config = dict(
    arch='vit',
    model='multi-label audio tagger',
    dataset='synthesized solo parts of chorales (CocoChorales)',
    train_examples=39062,
    n_mels=64,
    hop_length=320,
    input='log_mel',
    spec_augment=False,
    win_length=400,
    norm='layernorm',
    norm_position='pre',
    hidden_act='swiglu',
    mlp_ratio=2.67,
    head_dim=64,
    fused_qkv=True,
    bias='none',
    qk_norm=False,
    layer_scale_init=0.1,
    parallel_block=False,
    inner_norm=False,
    drop_path=0.1,
    patch_size=[16, 4],
    layers=16,
    width=384,
    positions='rope',
    pooling='class_token',
    num_labels=51,
    init='torch_default',
    residual_init='none',
    optimizer='adamw',
    learning_rate=0.001,
    beta1=0.8,
    beta2=0.999,
    eps=1e-08,
    gradient_centralization=True,
    adaptive_grad_clip=0.05,
    ema_decay=0.999,
    max_steps=11900,
    batch_size=64,
    epochs=19.5,
    lr_schedule='step',
    warmup_steps=1190,
    weight_decay=0.4,
)
Rows from block 13 of a small multi-label audio tagger, named by matrix and row number. Rows with one number belong to one neuron. Each number is 128 + 32 x the weight over its row's rms, rounded and kept within 0 to 255. All counts start at 0. Numbers have three digits each.
After each neuron's rows are labels from the 100 clips, of 14976, where the neuron reaches its largest size: "responds to" is what is common among them; "peak on" is the class under the peak. Only what is clearly more common there than usual is listed. The data: synthesized solo parts of chorales (CocoChorales).
# gate: MLP gate (model.blocks.13.mlp.gate.weight, 1024x384), inputs 288-383
# fc1: MLP up (model.blocks.13.mlp.fc1.weight, 1024x384), inputs 288-383
# fc2: MLP down (model.blocks.13.mlp.fc2.weight, 384x1024, transposed), outputs 288-383

gate.547:165150160171129094122081136169114127118125073099171098113189137146105056126090116130103119133203166200118119132144108069165139145152105126151129142159089145088162153137127145126156098115106156214113087152096153123154138125194121108101167105128159200118142152133123121149152120145102093088
fc1.547:080092115087116150141167121099174140130143178154082159130060128128149193135156134121170126129052100056130128123105113198092115107116145135090117112106164106155079074116115125135121163145152096047155160098139106125091125129047134129181089143132084072126116097142120134100105131099158145159
fc2.547:139132134144109143086122120159122174137077057140145113123134146129105176146131133127202126119126142139101141136134140211091140135251121136095095109162144146142125079133138137101107114131140121119127117120137186103131103121116129128121127124135128090126119043020079114134124124154154129087
responds to: note D#4; note G#4; note F4; note F#4
peak on: D#4

gate.344:143106139104158218170104110186072157158149138064108069110098121105155114105201133125120097179142126117147136131141175137202092127118070185095140144115161149152070103116152120158178115118174087127195118104117185157099129157089149137137102098128090110125128085107136090111154147117119116134
fc1.344:075124162121123091043136088121114123073130169204123136136130144148117164150108125137092096132152139210103124113150125141086151137115176154138110108153126116124172140131098111152044101143120157116136126140140143094137161107202134085031150129122171166164098126167128135146157136171139113117
fc2.344:136130092066115096244128191136120118142138064112096010114155137130147158146109143134044121126126110117193130163148149114161108123146159132154167140137127105144121097102111109058137179114161110113103123076112064108150147129137139145120101133120141106116164231122210148142132109140142141175
responds to: note D#5; note E5; note C#5; instrument: trumpet
peak on: D#5

gate.516:097110089149167083125140154147100127149076124162130142147090154108128123109139158106133104145114108130155122111101144086093122085144138151100131087126140109120156103125100070095110119161166074078127196197130112132090157093166093112047109098134125163183174092073103118152105149130174157110
fc1.516:120108082119174114133146152144162142129092158181103170160064126135142136071192153088157148100097104086142123090139106091122116095149161143092143082096122138152132145108062088125111146126159086048113218187129116138071180084179106103056111108107109150197124148067088146150134111109164185130
fc2.516:103124177136135195138108227096124070160103150142116199165157068110111149124130110140139133140114119113150123024160099139195157137110110168168111098109098158115115133138102135145156189086125126123121120107121071105125136159094122130149119127119143079125134139060153135107132090123059143205
responds to: note B4; note A4; note C5
peak on: B4

gate.424:138101093173054117117092154179112157138179040134147064129159099109126110184121160174112128106081121121150159144130168197147092142133121119138137115159206170139096113136116147130154137130134178096108134085108142120131120100123102160147135139144098132146162094087126110065120127151123090119
fc1.424:130060061152140090109095178133177181112139049128149124095165101046121144087073134131111145097165131118187174136106165139120143140100071145156131100147125156068148138161116129102149150120095123177143119132080122123096105139124119161149117177103164110147110088060182158074124157177161126130
fc2.424:127122176147123171146105112113121135133129166130145159102070158158096183132124148103208099171131123123155123113118111065128133151116138114118098173117136126131110102133133116136106183142129135126129118139132139103150137102144108115148152113145110152119135138132067120131132160142152115131
responds to: note C#3; cello; note G#3; note D#3
peak on: C#3

gate.138:127170130149156119146098111178128133111116155149132126151135099065136116073147158134149117104070180124080095147121080121128121136147178109125142142112132124099059134153146079181163165136113145219093117097123131123099058124115090170091164120112167193158132159081153126175095119147113101128
fc1.138:189137140118116139140148118098164126119143124081117142058119114194121128167099098135145139108124113122171131125121147070128115173029090100108119166133127091151139159128078115111149112129109168107141129113099111128163131151130129115164128150148156097094133135162131136081143128233154119172
fc2.138:127120103145131110129102078150112182144144106094147110126120122109153050104123133118197102126129152101121164051155185091167133114195122120178111134125166116123123130155124116100175080122123070119096118105143177110075132122149120140118120113131083165122123050101139099121127142113161127072
responds to: note F#4; note G#4; trombone
peak on: F#4

gate.293:122138107161098168150154106150127111146157044094141067147083135139150110131184159123122115124125146111162111123139145116124156074133114093128109130160166158154120117148115062098162083136072120163156095102165155131115150120098141133140146089097056241147071092110147129112125110180073130096
fc1.293:135166153144176146096097172105099160128106108116094130082154113064126144089104076120115127142123099118126127094136118155160107141147138126138148153140102161094135107150053187110185146095176155118155132176062089156155110138144118072116139152126158133129103118124097111120137149105129133112
fc2.293:142138139147135234143122114140127018106152119151118155164112142118135181118129142128119125106145138128208112104137186212111126137147141191128118112184135167111136127102119111179132163138140088115164134149112198151107120119133117115117122118132107112121119067137143125128118161134117121138
responds to: note D#5; note C#5; flute
peak on: C#5

gate.332:064111078128120124109164101126083130122135114124121109140139154145129116157111147126070120152165103087152153182107176058110109108095135133146133162083200106149180115134121107180104094212138143148145084140131104090068130122110176147091097125099134191154141153182161119177128141113059111068
fc1.332:185105115085193214109150165090170112132095160146077171117041102134153144129116109145127199095135110069153152091171152114078160121144134086111144137111121129161145170079095117140101154129169110090167147146144057176066192142127157120094091160117088110122128193163155161142134103067163168132
fc2.332:142126111116115188111112101051131123101160147128132209148104071110140154151120100138249131121131097124137129045124136184117120133127138159167116142121122164127121164131109146069123191109130137129125140099133125126134103125132132126138127129139128072135114074177162151111120144135220124188
responds to: note D#5; trumpet; note F5; note G#5
peak on: D#5; G#5

gate.541:064099089212102107107131134190096090101091060134095106159150206143135166145065138109117149148107120069161153150082144062086091107155135113148129142127155108201131130110134129189104170137179174098164084113131115042128097133150134158086120136122124154164132108093153129148127126165106165131
fc1.541:178156134121108107144121117116092132155171170108162106109119069142082081111171148175135124148159135170112094156141137158140121133094145155118143144107079093037124126115170088103135096153098093166096150106171151175141167135127053134169138120152092106086150068140095080131133142129168094121
fc2.541:130155098164117051179151109186137161108122127139140140117077232119146103101125146095090110144129153115195130248125171194079113130142139108137134130099175121148146118131121126142139105136113129120106105131120190087129099131115139147144114117128133186111130046129174143118097148149119136065
responds to: note C#3; note F#3; note G#3; instrument: tuba
peak on: C#3

gate.695:136105086121192124184134122198121166135096215149151098150203168105150119109090125144097095165161108131114160127126127141143153142119098116134129133134144127121141127138112148135222201095131099160172091103133114126117170162064135137150118070096151058110133141121174126099142130153130097153
fc1.695:148084077064176073153136160152147144133105129085090118143161131117150124158081132178128119126184119124131128134151151086134052160100144163129126148101144102125181172115123148140200193058207093121155147098120076124100132176135087145122131134126101077110175160123140133088143093124170159136
fc2.695:137125141152126208139119150133128090144119121135096120154138095122123108118124110126141149105125101157118141089153090083146136132153110173081125085104145211097104104146106116212103147139123117133122131180138128129132132136134133118138131127122131102155117038044128157138104136121017127137
responds to: note G#3; bassoon; note A#3; note D#3
peak on: D#3

gate.181:109126134112104123187154136141109124089147126159170113065143179161080114085087118068095140141089187125139110179076138104086141128078152125130120116141117089164144083130113099085178153190095154159060130154123158123165104108076111130104137084070157159107154128114183094089152132195142144137
fc1.181:137114141093140067162177081125133107109135134137156120120124147133110184117105132144126088131146144112086114122138082093064163057137118123150144121118092130205111113134148155069155156161126168133111141066098159185122135108099107199114140087092175130153117145151137158104102129123176169133
fc2.181:135123151122121054128124096084156119150129095083141124112133163114158150118133125148071128122117067098136127160183119111106109118174152136157153160119164154101123136084130126109128179125158142107150128140123087158109145059132122146125119150114138149151148135151036109111098148120172118170
responds to: note D#4; clarinet; note F4; note D5
peak on: D#4; D5

gate.164:098141168179122150125130071122157136127112129082151130128121132209136118156141134147115134107156130130121061165115121121146107176169107112091091150121142132071111093172124096120116107180112114193129069153088129077113098127124146117177182093188132246091122137111141118146141123129087102104
fc1.164:106103150148154150114136131103152130125126135139125125127127138130114116139137146158091130077215123103097126131139150163094101158188121096146081106145070127060086107104154106158080098149088160157153063134127139138042125135130117144158171132156117127106139103158129119129122134126148038116
fc2.164:127140135082144137179127157090127132126129150121123087119067099128106160131138118134079107154127104087155137017122151093089103112031149149127186145086147129161109161120136143060151113065112161122127145086130096146094130148118144141163157130123153113149127157153070113103118129132168145111
responds to: note A#5; note G5; note G#5; violin
peak on: A#5; G#5

gate.270:110136117172113120104191145156099152151113032093138045104170117098091115177166149144099109128117131121131162127098163059141105128143094143159141148150165149142132162146150189137117134125123176143107114111108170053140069138115137135138145181132127158167141108071131098086120112157076157106
fc1.270:139154138111150175081158166105168165159091054139088121130094090126137160126179087112151195101088137129125134082144102107140142137156143103121109124142128170199127169105132149109137151107126132110172102117132078092132119168132149110165123185132146137152112141080137157122127057093100206109
fc2.270:121123140121132131078121157099126063093122147140134213144125091107114107075145125143207155114118164138144105076125089152168136133195134150162144119138070099122114164110137134078136139126133110136155145118128118135100140122130123103115119118130123113116141151186143130133128151106168112194
responds to: note C#3; note G#3; cello
peak on: C#3

gate.494:060157081174093107132135073082086185133136169142164092100076147147145090104075147190133104162179107094120128150155190157114140109105128136165151148098167117197135090126161120132085067180049111099125124106190146186111132075077144152117096103143106131113117091174122101129150144096168093036
fc1.494:119174131135142103104162117091074131147184139183127130097100088147127106128168079154140120141128126130149118067147177160098132101150180124106122121216087103109099074106154148111120103167151053154210120170164120174124170096111123120134141120146180107164103067134090152070130139114117099114
fc2.494:137124140120140108089119157096123122145080105119128061122255071129138054146127147108093141108134119134130130133136159112231141128178121121156138109127135098128123110145130131025118122114155080128151114140137063131144183143145135125126118129139138083148148170061067126134131130119164123139
responds to: note D#4; note D4; note F4; viola
peak on: D#4

gate.756:123144146136109131127158130127157133131133114165140131120229104157123144149180128087164153137151166120107146123125131067105075146221132147103086139177080180182094190127107167172146108081161131124097128165125105065106102143097116150149157151133088105117133116143183113137144103073108159139
fc1.756:132202139150110110143127147162172142123117108191152107141220113053100119144215133110160131084110187140139192097144128068098119186145099150060115158195147130107126212143112148171131116089082138136093123121155103038110106163147117189154170137125116115129130112143178126112122112157102138140
fc2.756:135119098139125153174113162087115088150162116132133133124098081146124172088138124144160147139133115119131125056119119125163124128080137163148131133103122167124122138110117121125126140132121144121108134160124080106114134139123135136146130140141155070139129105161169139125112139121140142221
responds to: note G#3; note D#3; note C#3; note A#3
peak on: C#3

gate.417:105120132125139178145097122117156167142106080163097095124121095107116128156130120149135144146086142138066132079145175114126124144127098145164131111124136140183057101134128177116163107069125219139089093095137114141135125123087129170159135145126160072154124152122071118138134118152122162128
fc1.417:115146187092148136115102072108124161126103075127206156095132136122107197144092110068157083142172161116122159125111111096130105137148101170153097136109073153141162144122113186117121130113155234149135108206098135119137055110162144120072134147132137110166094135146135120112117155123130102164
fc2.417:127121118127133098190095144048124228125118231142130191125121113136120071097117114126106122151120152176109148111130075126152133128135135131157107134127142145108114142138185129156128190121113120128133130144163083121177161135121124114145132140122124115129129109108151119125131126124169117148
responds to: viola; note G#4; note C4; note D#4
peak on: G#4; C4

gate.250:085149132139126133110151134117130122152135090124110137110117146175085135151112118178146106169154091151110154050125144162097130091132141105093108115193157109184129083165120141074124087147153102143142086118130142136159149134072143112137096156132160115108117047153112118090133125144209134103
fc1.250:149181111168162156117142116142102115162075147124146133131086140152140118128138132084160094166105098136109165060161150147099137124135151059101108103129159133157147111160093126113093070085103105128074101159154134136151126099138149117127091150125152112122103086137107105132103140149155158079
fc2.250:141121143116094095147118133046142103106153190119147133133190091110156120128078128116121134117132132149151133173119130052115135129115129152162106142121092092108126122106133133156123193137142122127119148117107072104115041144135125129141117126118142171146131242156187118117129164152004141174
responds to: viola; note D#4; note C#4
peak on: D#4; C#4

gate.561:078137158158082081126105093129064147103173105104189154105216139131110087155108152153094077194110146157161143166112131152145129123092136131137089160127143129064128074179122119114161137153112117180130119148122169074163084116071101099152122122134149222097135085103146072135120163200134067115
fc1.561:153166196088099182116111103096167095104168109147161172119103100164155154085139113139164150144114168170186092129154086145139170111103157119119132128109101115112172158107088108083140127122090138114138121161108119153167131138148113124148141127134144149041126115130121128111155106127139157149
fc2.561:130131115100134206175117121084125170112136187132086183133057092116135096142126112151185107136121099134125135029137180211147140122084103154188141097120125130125114150116139130138121142112140100124194137070134089156088180152126136130148119122122124054129116099230150147109135060119154133151
responds to: note D#4; clarinet; note A#3
peak on: D#4

gate.139:131065166115165151148107157091136129157136142092096134114142120139113129139105110156138123160187117123145134137164164062162124187181107151093119162117109115142094124106137146180144167064184103155149056091091086130133149202139125124150133156129155053082150173162129116141137134040129129108
fc1.139:137075112134116164126109168158084092157088104077048064162123170110138141125101154177138147121158093102135117143125140152182138128121116131194159137144134109225117155122143123127170169097205122141157084068115101165115141139162118144108089108137138017158131186086122114162139155110155135152
fc2.139:138127139130142112176114104117111177131122255139122124132125152134096051183123133125191106133135103153075122136150154172161116134112121098130148121128143052109135114141124128136104114138114114134149150145153215153129115102117123110124125121151111103126118055189002114117114123133154119105
responds to: note G#3; note C#4; note F#3
peak on: G#3

gate.746:096110124146107174140143122174110118105070060071121096139123170125090159145079122105114102138098150065143134142066167101113133130124089103182094159111155156103131149151145168104158151120115149172157112122139169052131072108096130150139146156114107190140137091084150087107125161154126127128
fc1.746:130196117102076112163129117132096183146106164158148089065088105140115088119160146209141117116201149167132106130151155150153087155138132132126167102192104145112144175131147100060140098155096147112074141096115119184133172116213104153122162098155089122072104083126104137085120138124179105136
fc2.746:136131098123122113178123031113129167102145224138142215121064192142148159128111139104141085148127143121166126168103144197047118125051135088128149136078159096138126125125149117086129124144120117126128118155128168104110081118132134136135131119123139136104130124205126130134117156126161137111
responds to: note C#3; note F#3; note G#3; tuba
peak on: C#3

gate.478:103126076120092064132153153109113252153093111101112147121160159092070092125133155136109135134156092087118143124125128037122093137151143121117154117137109134075161110156139150132127125132124173093011151114135119064116033083115108150182143166161137086121148077060121129102112111142210130142
fc1.478:127169149087163156175096130156177091135136147172148108162074133124114181139102095073171139155055161142104121092082108227140187132121106108121117095126154145157141132128185147054164156118101123158194147123123130148157200145143136117137127125092153092098121188102107127138136104165101185174
fc2.478:118117153142131147116101182208120076089104094149156161129118149116099116136134126102238140132109139085174132121090144255106126136190105091130140048126125184143106108143158128061129117127125121129120131112137181144137115114149121139135129130124134107123145085141191150122098143135154128193
responds to: viola; note F#4; note G#4
peak on: F#4

gate.307:134163169150123079166178113199064148124087122076168112086133146118122112123101155112106074086139126115139088174073101101149156138132078091153138118072124114084141148185135108091160099144072218147094132130129190137136100077159114161131168094126169163124099175085118146141107123216087122166
fc1.307:161176102101181167199151140107129122139122164156091121127022073125146152099100107129146123133102088061142092067097156177151165102064142088128129106113093142171092149110089143066134102116103142126172161111141099204107141152127168150168127132101142086112095130101144175121149056123150215146
fc2.307:154133178125121151082151159038121079141099138147119191126095058143137150161146121132141156111124098154176133055141147160150128121157122164135145128135111110171121119134127111126123125122149090127163137076135073138076154153136122129116107154108119094128127143196115129149149123109089129144
responds to: note F#4; clarinet; note G#4; note G4
peak on: F#4

gate.100:122133140216105095134115143149080069187178115033170091158173122130144069136155145145102123131151108138108116137133176190172091131102096144219132113134121090047141085133130109109167094134116107191115085156121202139154095175102090109163116136186130170104131085131097092111127192186093075119
fc1.100:036105109177093121117147109135081155080113108168116113135173185122111168131086154089119131133133128120149115157090132085102151145141132160111116154105184132159112093129168120198122123176163164110128094100150105060065101106141129159094143075102123131144122120120161129164146114143115113120
fc2.100:126119076136136128193127169195112143143133136101152033118107177126130082091127170119030115141119054087114137223129131144151115143092122110119148129118168100104125108132142091152146069133122129144134120137140177123129119126149117145124119128143109147107136083101147099146113173128161131110
responds to: note D#4; note D4; trombone; note B3
peak on: D#4; D4

gate.758:092189124189174123084140111128155119069163110187168185119140155086143140095064115060142105135107129168144152146121060103105148179098108101090143125114111173092094165164138114136087115132074176202128162113129161121151123118181132132129199090093165173123100143117134140114122159156128115157
fc1.758:164101149106076176123136144198119096154142056140065097096107087194098103118222153179124154119167121110101115113132131149157052092164106123185140124170148129209124115131121126123144122151144155128120099125083167181112122137091128165112122125188121087098116153128103132148120155144169137120
fc2.758:157132120141138170156132124125113126113103001124158056132096121110089159104106123129120118129099165125158147046106173032167134137082105091139113143141143225139109120163118122057160142120124161138126146116113146147142089111127139136130126116123129137135130066068120075122122163124068114102
responds to: note F#4; note G#4; note C#4
peak on: C#4

gate.652:163096106175138113121131153218108123144119046110107076121123103079147102143175132183130108133106108080145123117143171195114089117116109131146134115136149158132145117148141148121159148109109116172131132072156183148100073131132143146154126137133115164109100078054105141091135122182119148119
fc1.652:131171142172101087113089134136070131126152009127118110119142101047145148139108126157136101109173114160109156121158184214132161087145090127211097120201080155020138115156072117120156130109114120119213099115144142140115116124138110095134113125109131187137132090118118139080126181159125102087
fc2.652:120129171150131136191139168046147129157132204152099162108145121131093185122125090139081138129134132129170137123155126147121140140122098134126113143125156135110131082107110123077106135136125133123155119151122120123119134098110145123136134125120132143135133039106101119124124134144076130172
responds to: note C#3; note F#3
peak on: C#3

gate.67:097144088152153122126129164143135095137148046136132088168245098071119125103164141104117166118119105142129121104081163051143154163107119141088134136160148166148180109124114119133218155113126088176113095117111122084111114160107130163122151159065165171136115155092125139108140135156064161129
fc1.67:079154067144077048134127127154108166111090128195088182151130158136143092087127158072135143118186125202102097130104103116082181083151139112118114079109083119112118068110160110130136098178075113124120086192168153102117109108122138107127132103108187138131151135099071116141115126163146114037
fc2.67:123141107146130073176156087139132093114108244121173149137151131138146135160120127138002089134141089150141103127129107154094123132008128067118149139120131085119134145172096118098159157125119131129156127127124094112104066122146144134123125124143136126121129174193202132128128156138110124190
responds to: note C#3; bassoon; note G#3
peak on: C#3

gate.435:158086097117123087163106139159062082118067166105130130153194166090157173085082148125101144132114123117138140141108075091131155112121119114160105139078133098168128124110092116171186200105199118093147095089138134050103125162146154139093081134130153102152193189158203136190146135100162125158
fc1.435:096152138104107143159119147163091129152109135151126084121056128111090108130200130123151122151117157092090125132098121152147161144112159147084170128146110135170165100104194114082071061157095109080067199151154144174175128101128126055064166119125110090131133089104064121146134133139171137145
fc2.435:101139073123124017201138080198135146118154195123124160118092176147145136139119130149137097114143115151154097149095159190111137125088134130143149123145134076146140128138084130118152114136123139138142127161117169117113123103131114149141126127138129151109108031195182135127114129124129126161
responds to: note C#3; note G#3; note F#3
peak on: G#3; C#3

gate.49:126098126096171070183113156104131176145151112118121155156156153116134135069184128093145153171168153133126126129149149120167151163160099146104125173116126127161068139097182123210168184092159158157133081104128134106100096167073140144169154119121143110134135118138155152118135104084119107111
fc1.49:095122116129141069117093094072167158100136178168167176101119117154135094164101085118154094148130144111117093129156172160098115113121176131173078130169118067079135102150128158086078101131137097156114156201122132118156121118074115063107126130145160200148127107132111146126123146154140081104
fc2.49:138124096142117133123145142208128066119121042114147033096154132129156136095123121138153091119127134112131119124110179044114120120120104165133116151155146150125133149127116139099155110125138124146114105149129145103125084139117122128120127129123118198115130136134230125133138177131069129085
responds to: note G#3; note C#4; instrument: bassoon; note C#3
peak on: G#3

gate.61:149078124199129110080145136127159089110174073056109137098106160213155105125190147100124145073178120113175140133124083061107032089155123117111117143091155150117131140131111048132149103188188114116098108141159149128089173098121144135140140089148090207138170132177162129138102102104165070114
fc1.61:155166111127178104148118117102102099137062169164152167115109050111159151136088104128135128144097126117071093113141123142099157123122121104120104114144080121103066085181079151166150111080138136169145079225132101100133142157091122122097099148114207099165124194136116145164132125148088210143
fc2.61:114137115122130190205162125153121045167128103115119056133128162146127126144142140141212093132128156101157150141117194244125125135172161122126131115127163143124156119109097112101139082141127101111141108129151153145113125103116142113121118125130137112130126146255176099120130134144106141125
responds to: note D#5; note F5; note G5; trumpet
peak on: G5

gate.410:117130132158149048101178094150126159149093081112157101061141135146078118174122136126055091168145142088110145114101132027127084118093104115105098192133160123133125097212128136129095096187132170159117127174131139113144097104094115102093123150127182154176136114106100152138116128186152100078
fc1.410:096128126181090133091091134158096131138167098109172113165192174117119103122148144131128087134165113220125150150119168139151106141144131145206147102145152127110141114117167122143130109128116114147066098135115182082164105101140098151128141080164094164126144097102146070103078207112112045107
fc2.410:118133063158116048127140127205132205140087101143136050129199161118110031155118119150142114138127195126109140198138172088105130121132129107131134185127142083131132166125152147138131127135120156139114128082118151082126077115147125137114125139124114146120126128058096104129138113126140122070
responds to: note D#5; flute; note C#5; note F5
peak on: D#5

gate.740:074105130170132130102161104117107168109125063124147117103100145101116131178125124153081127168101159117159155140101145034122092089143129161121126163112190133107148141152139162154117145146125150159180150147115120090109070119099138109144134139092140188134152145124144081114130117164044157077
fc1.740:146154072156099064171111172148053070142146151106141101135214142136111100106101175149109080147196093134101121144124171167125131154119125130177145124135102093082110081150157081119143096136152122126055078062138169131130142143143091197090133091157117072130139075125119115152115166149194072153
fc2.740:119140073127126103229132108134124235162104125124131039126079184119132136142142138122092104136137117117143127171114160137126125121133137083137126134120174145123133105138143117118125151142115133125141134156144095132165125122133133143127117136147112144120132140079135120134125138131055133022
responds to: note D#4; note F4; note F3; tuba
peak on: D#4; F3

gate.130:088106120214118132116104136165090171129144059076143113111164185146068125098090114120138091196140107130117120150123182129130076147135100148096153174132069142072153143105133184078084120103178114151159129122075118133168108108166125111176145107193129124112116102147090104102104140104158125123
fc1.130:129109164125091103117138155112087186127154089154111139072200119157076149098081109093073099116111099103108119137101098145142113155118132152124147143063024128142116127144133169086100138091181174137095139102063128128087091106150134156122141155092168082136127184113135171120122109088117153144
fc2.130:122129116174128167217095179098132086120164084124130093133141136129097138110120138147109137126119119097094137077137156155150123127061134160146150116122172144101135125137115130078131138120137150143121150103111057114199099120102145133145121139108133118125116127171091131110108159157185113204
responds to: note D#5; note C#5; flute
peak on: C#5

gate.234:219120132107126150074171070077157173100144113074156117054097125183117083148109141120129108131180139171133136136154133074102106158160122135127116186079119125081095169129114140120076092136130176165105107089139090168106138156186153124139168136155124236135086113123129132118154102143080119064
fc1.234:207099135116153166075163064115133144111154103061134126075141154185119095139117152107124117142202132196124158132116118090100090160156096145117134140126141153100098169113133124130085090154122131153136094108125137161132184152151162138152158136162117177124111090154116113068143109124103099081
fc2.234:101132125119137106046152116104140118119126236144112171122115120104162196096116136134058089119121088155115138111155047115123132136161121181109153099112118170142115062136150111206121122121108112132123108089147057131084125139141126141131157144122158099116136164141141145131139112117126128122
responds to: note A#5; note G#5; trumpet
peak on: A#5

gate.704:145116132139107160065095129149114140120104104148134121075082104175082103162108147141132131115168120132160141126121124034136124180111110124106116141097169156082094159137195142125129104172119188202176092069150131112103128140121143177141174098113140135097108164131078131150115114134094107105
fc1.704:141182098136140112177176116148125148124121130090130126127121122062156133094097110141139133114067126061149170137124132102122111078106148103094145159145136148174162140158071127086170136115156132087050175137085061138149101115162133126126083184133135081164136117137142149144145138155167219142
fc2.704:130145149117125172140127102106146151104127064129113174122152162108116156145126122105165153108120158167103107132105128129133134109131119111111109146148122203132128126119110143121120099124135177117105098149131187150148144127128137117136151116140141117132123060146039136139142140104090137140
responds to: note D#4; trombone; note A#4; note G5
peak on: D#4

gate.615:144132125184148141105121153136146167125116096057129106072058129132099101119080148142141137130118136114190093119125134098125115126127112144132144164163138105048138194100141116070107133142164182096109162109124120129116178079155118132154193125126082198116122069088107110111133152149195104101
fc1.615:093103122150121140071133133101138092122116107114147142150120190173147149143132117091142115136133118141130155153131138137105154079162180121179130097078099105119153090090086069109060088142176095080118148182169119115149117093123105098062073108111084210179129174151086110164114165096094102120
fc2.615:114119117142116114157110173043127101134145092143134091113123093141110078112112133139156172145135133136097125135140123233132139138120095137153121127115091125141117144104140114185104099121113149132108130162128105129158166167137139128146128130143162119130125116106210146141119117114094150098
responds to: note G#3; bassoon; oboe
peak on: G#3; B4

gate.680:160115108184129108117113163161125142130126108068130090172223151046104128138112128148113118126124114100127174140114156158140092123098101135162149139177149106103166154133156182113157166103136104154100168126113126100148085131111124149132092230129095044133131115117138113120128151167201152116
fc1.680:108107160131129182145109125124146116138130033173090133145110130110110154162207138073135168126078134131113125103106109114103098144156129108074102104128140183159086105106127112142106143129123181133135099109149131115080155135127148187149185106115114120139127066110145115091132083089096141171
fc2.680:137134124129133168121118153185115157130119022124097126149082158129131131112133158118218146131124144130131124103112129101160121118144120143128138118129173191135136130112138119087124120141135126118120131149113171117140185140154138127118108133111115104121129000028076122128127129138235133171
responds to: note B4; note B3; violin; note C4
peak on: B4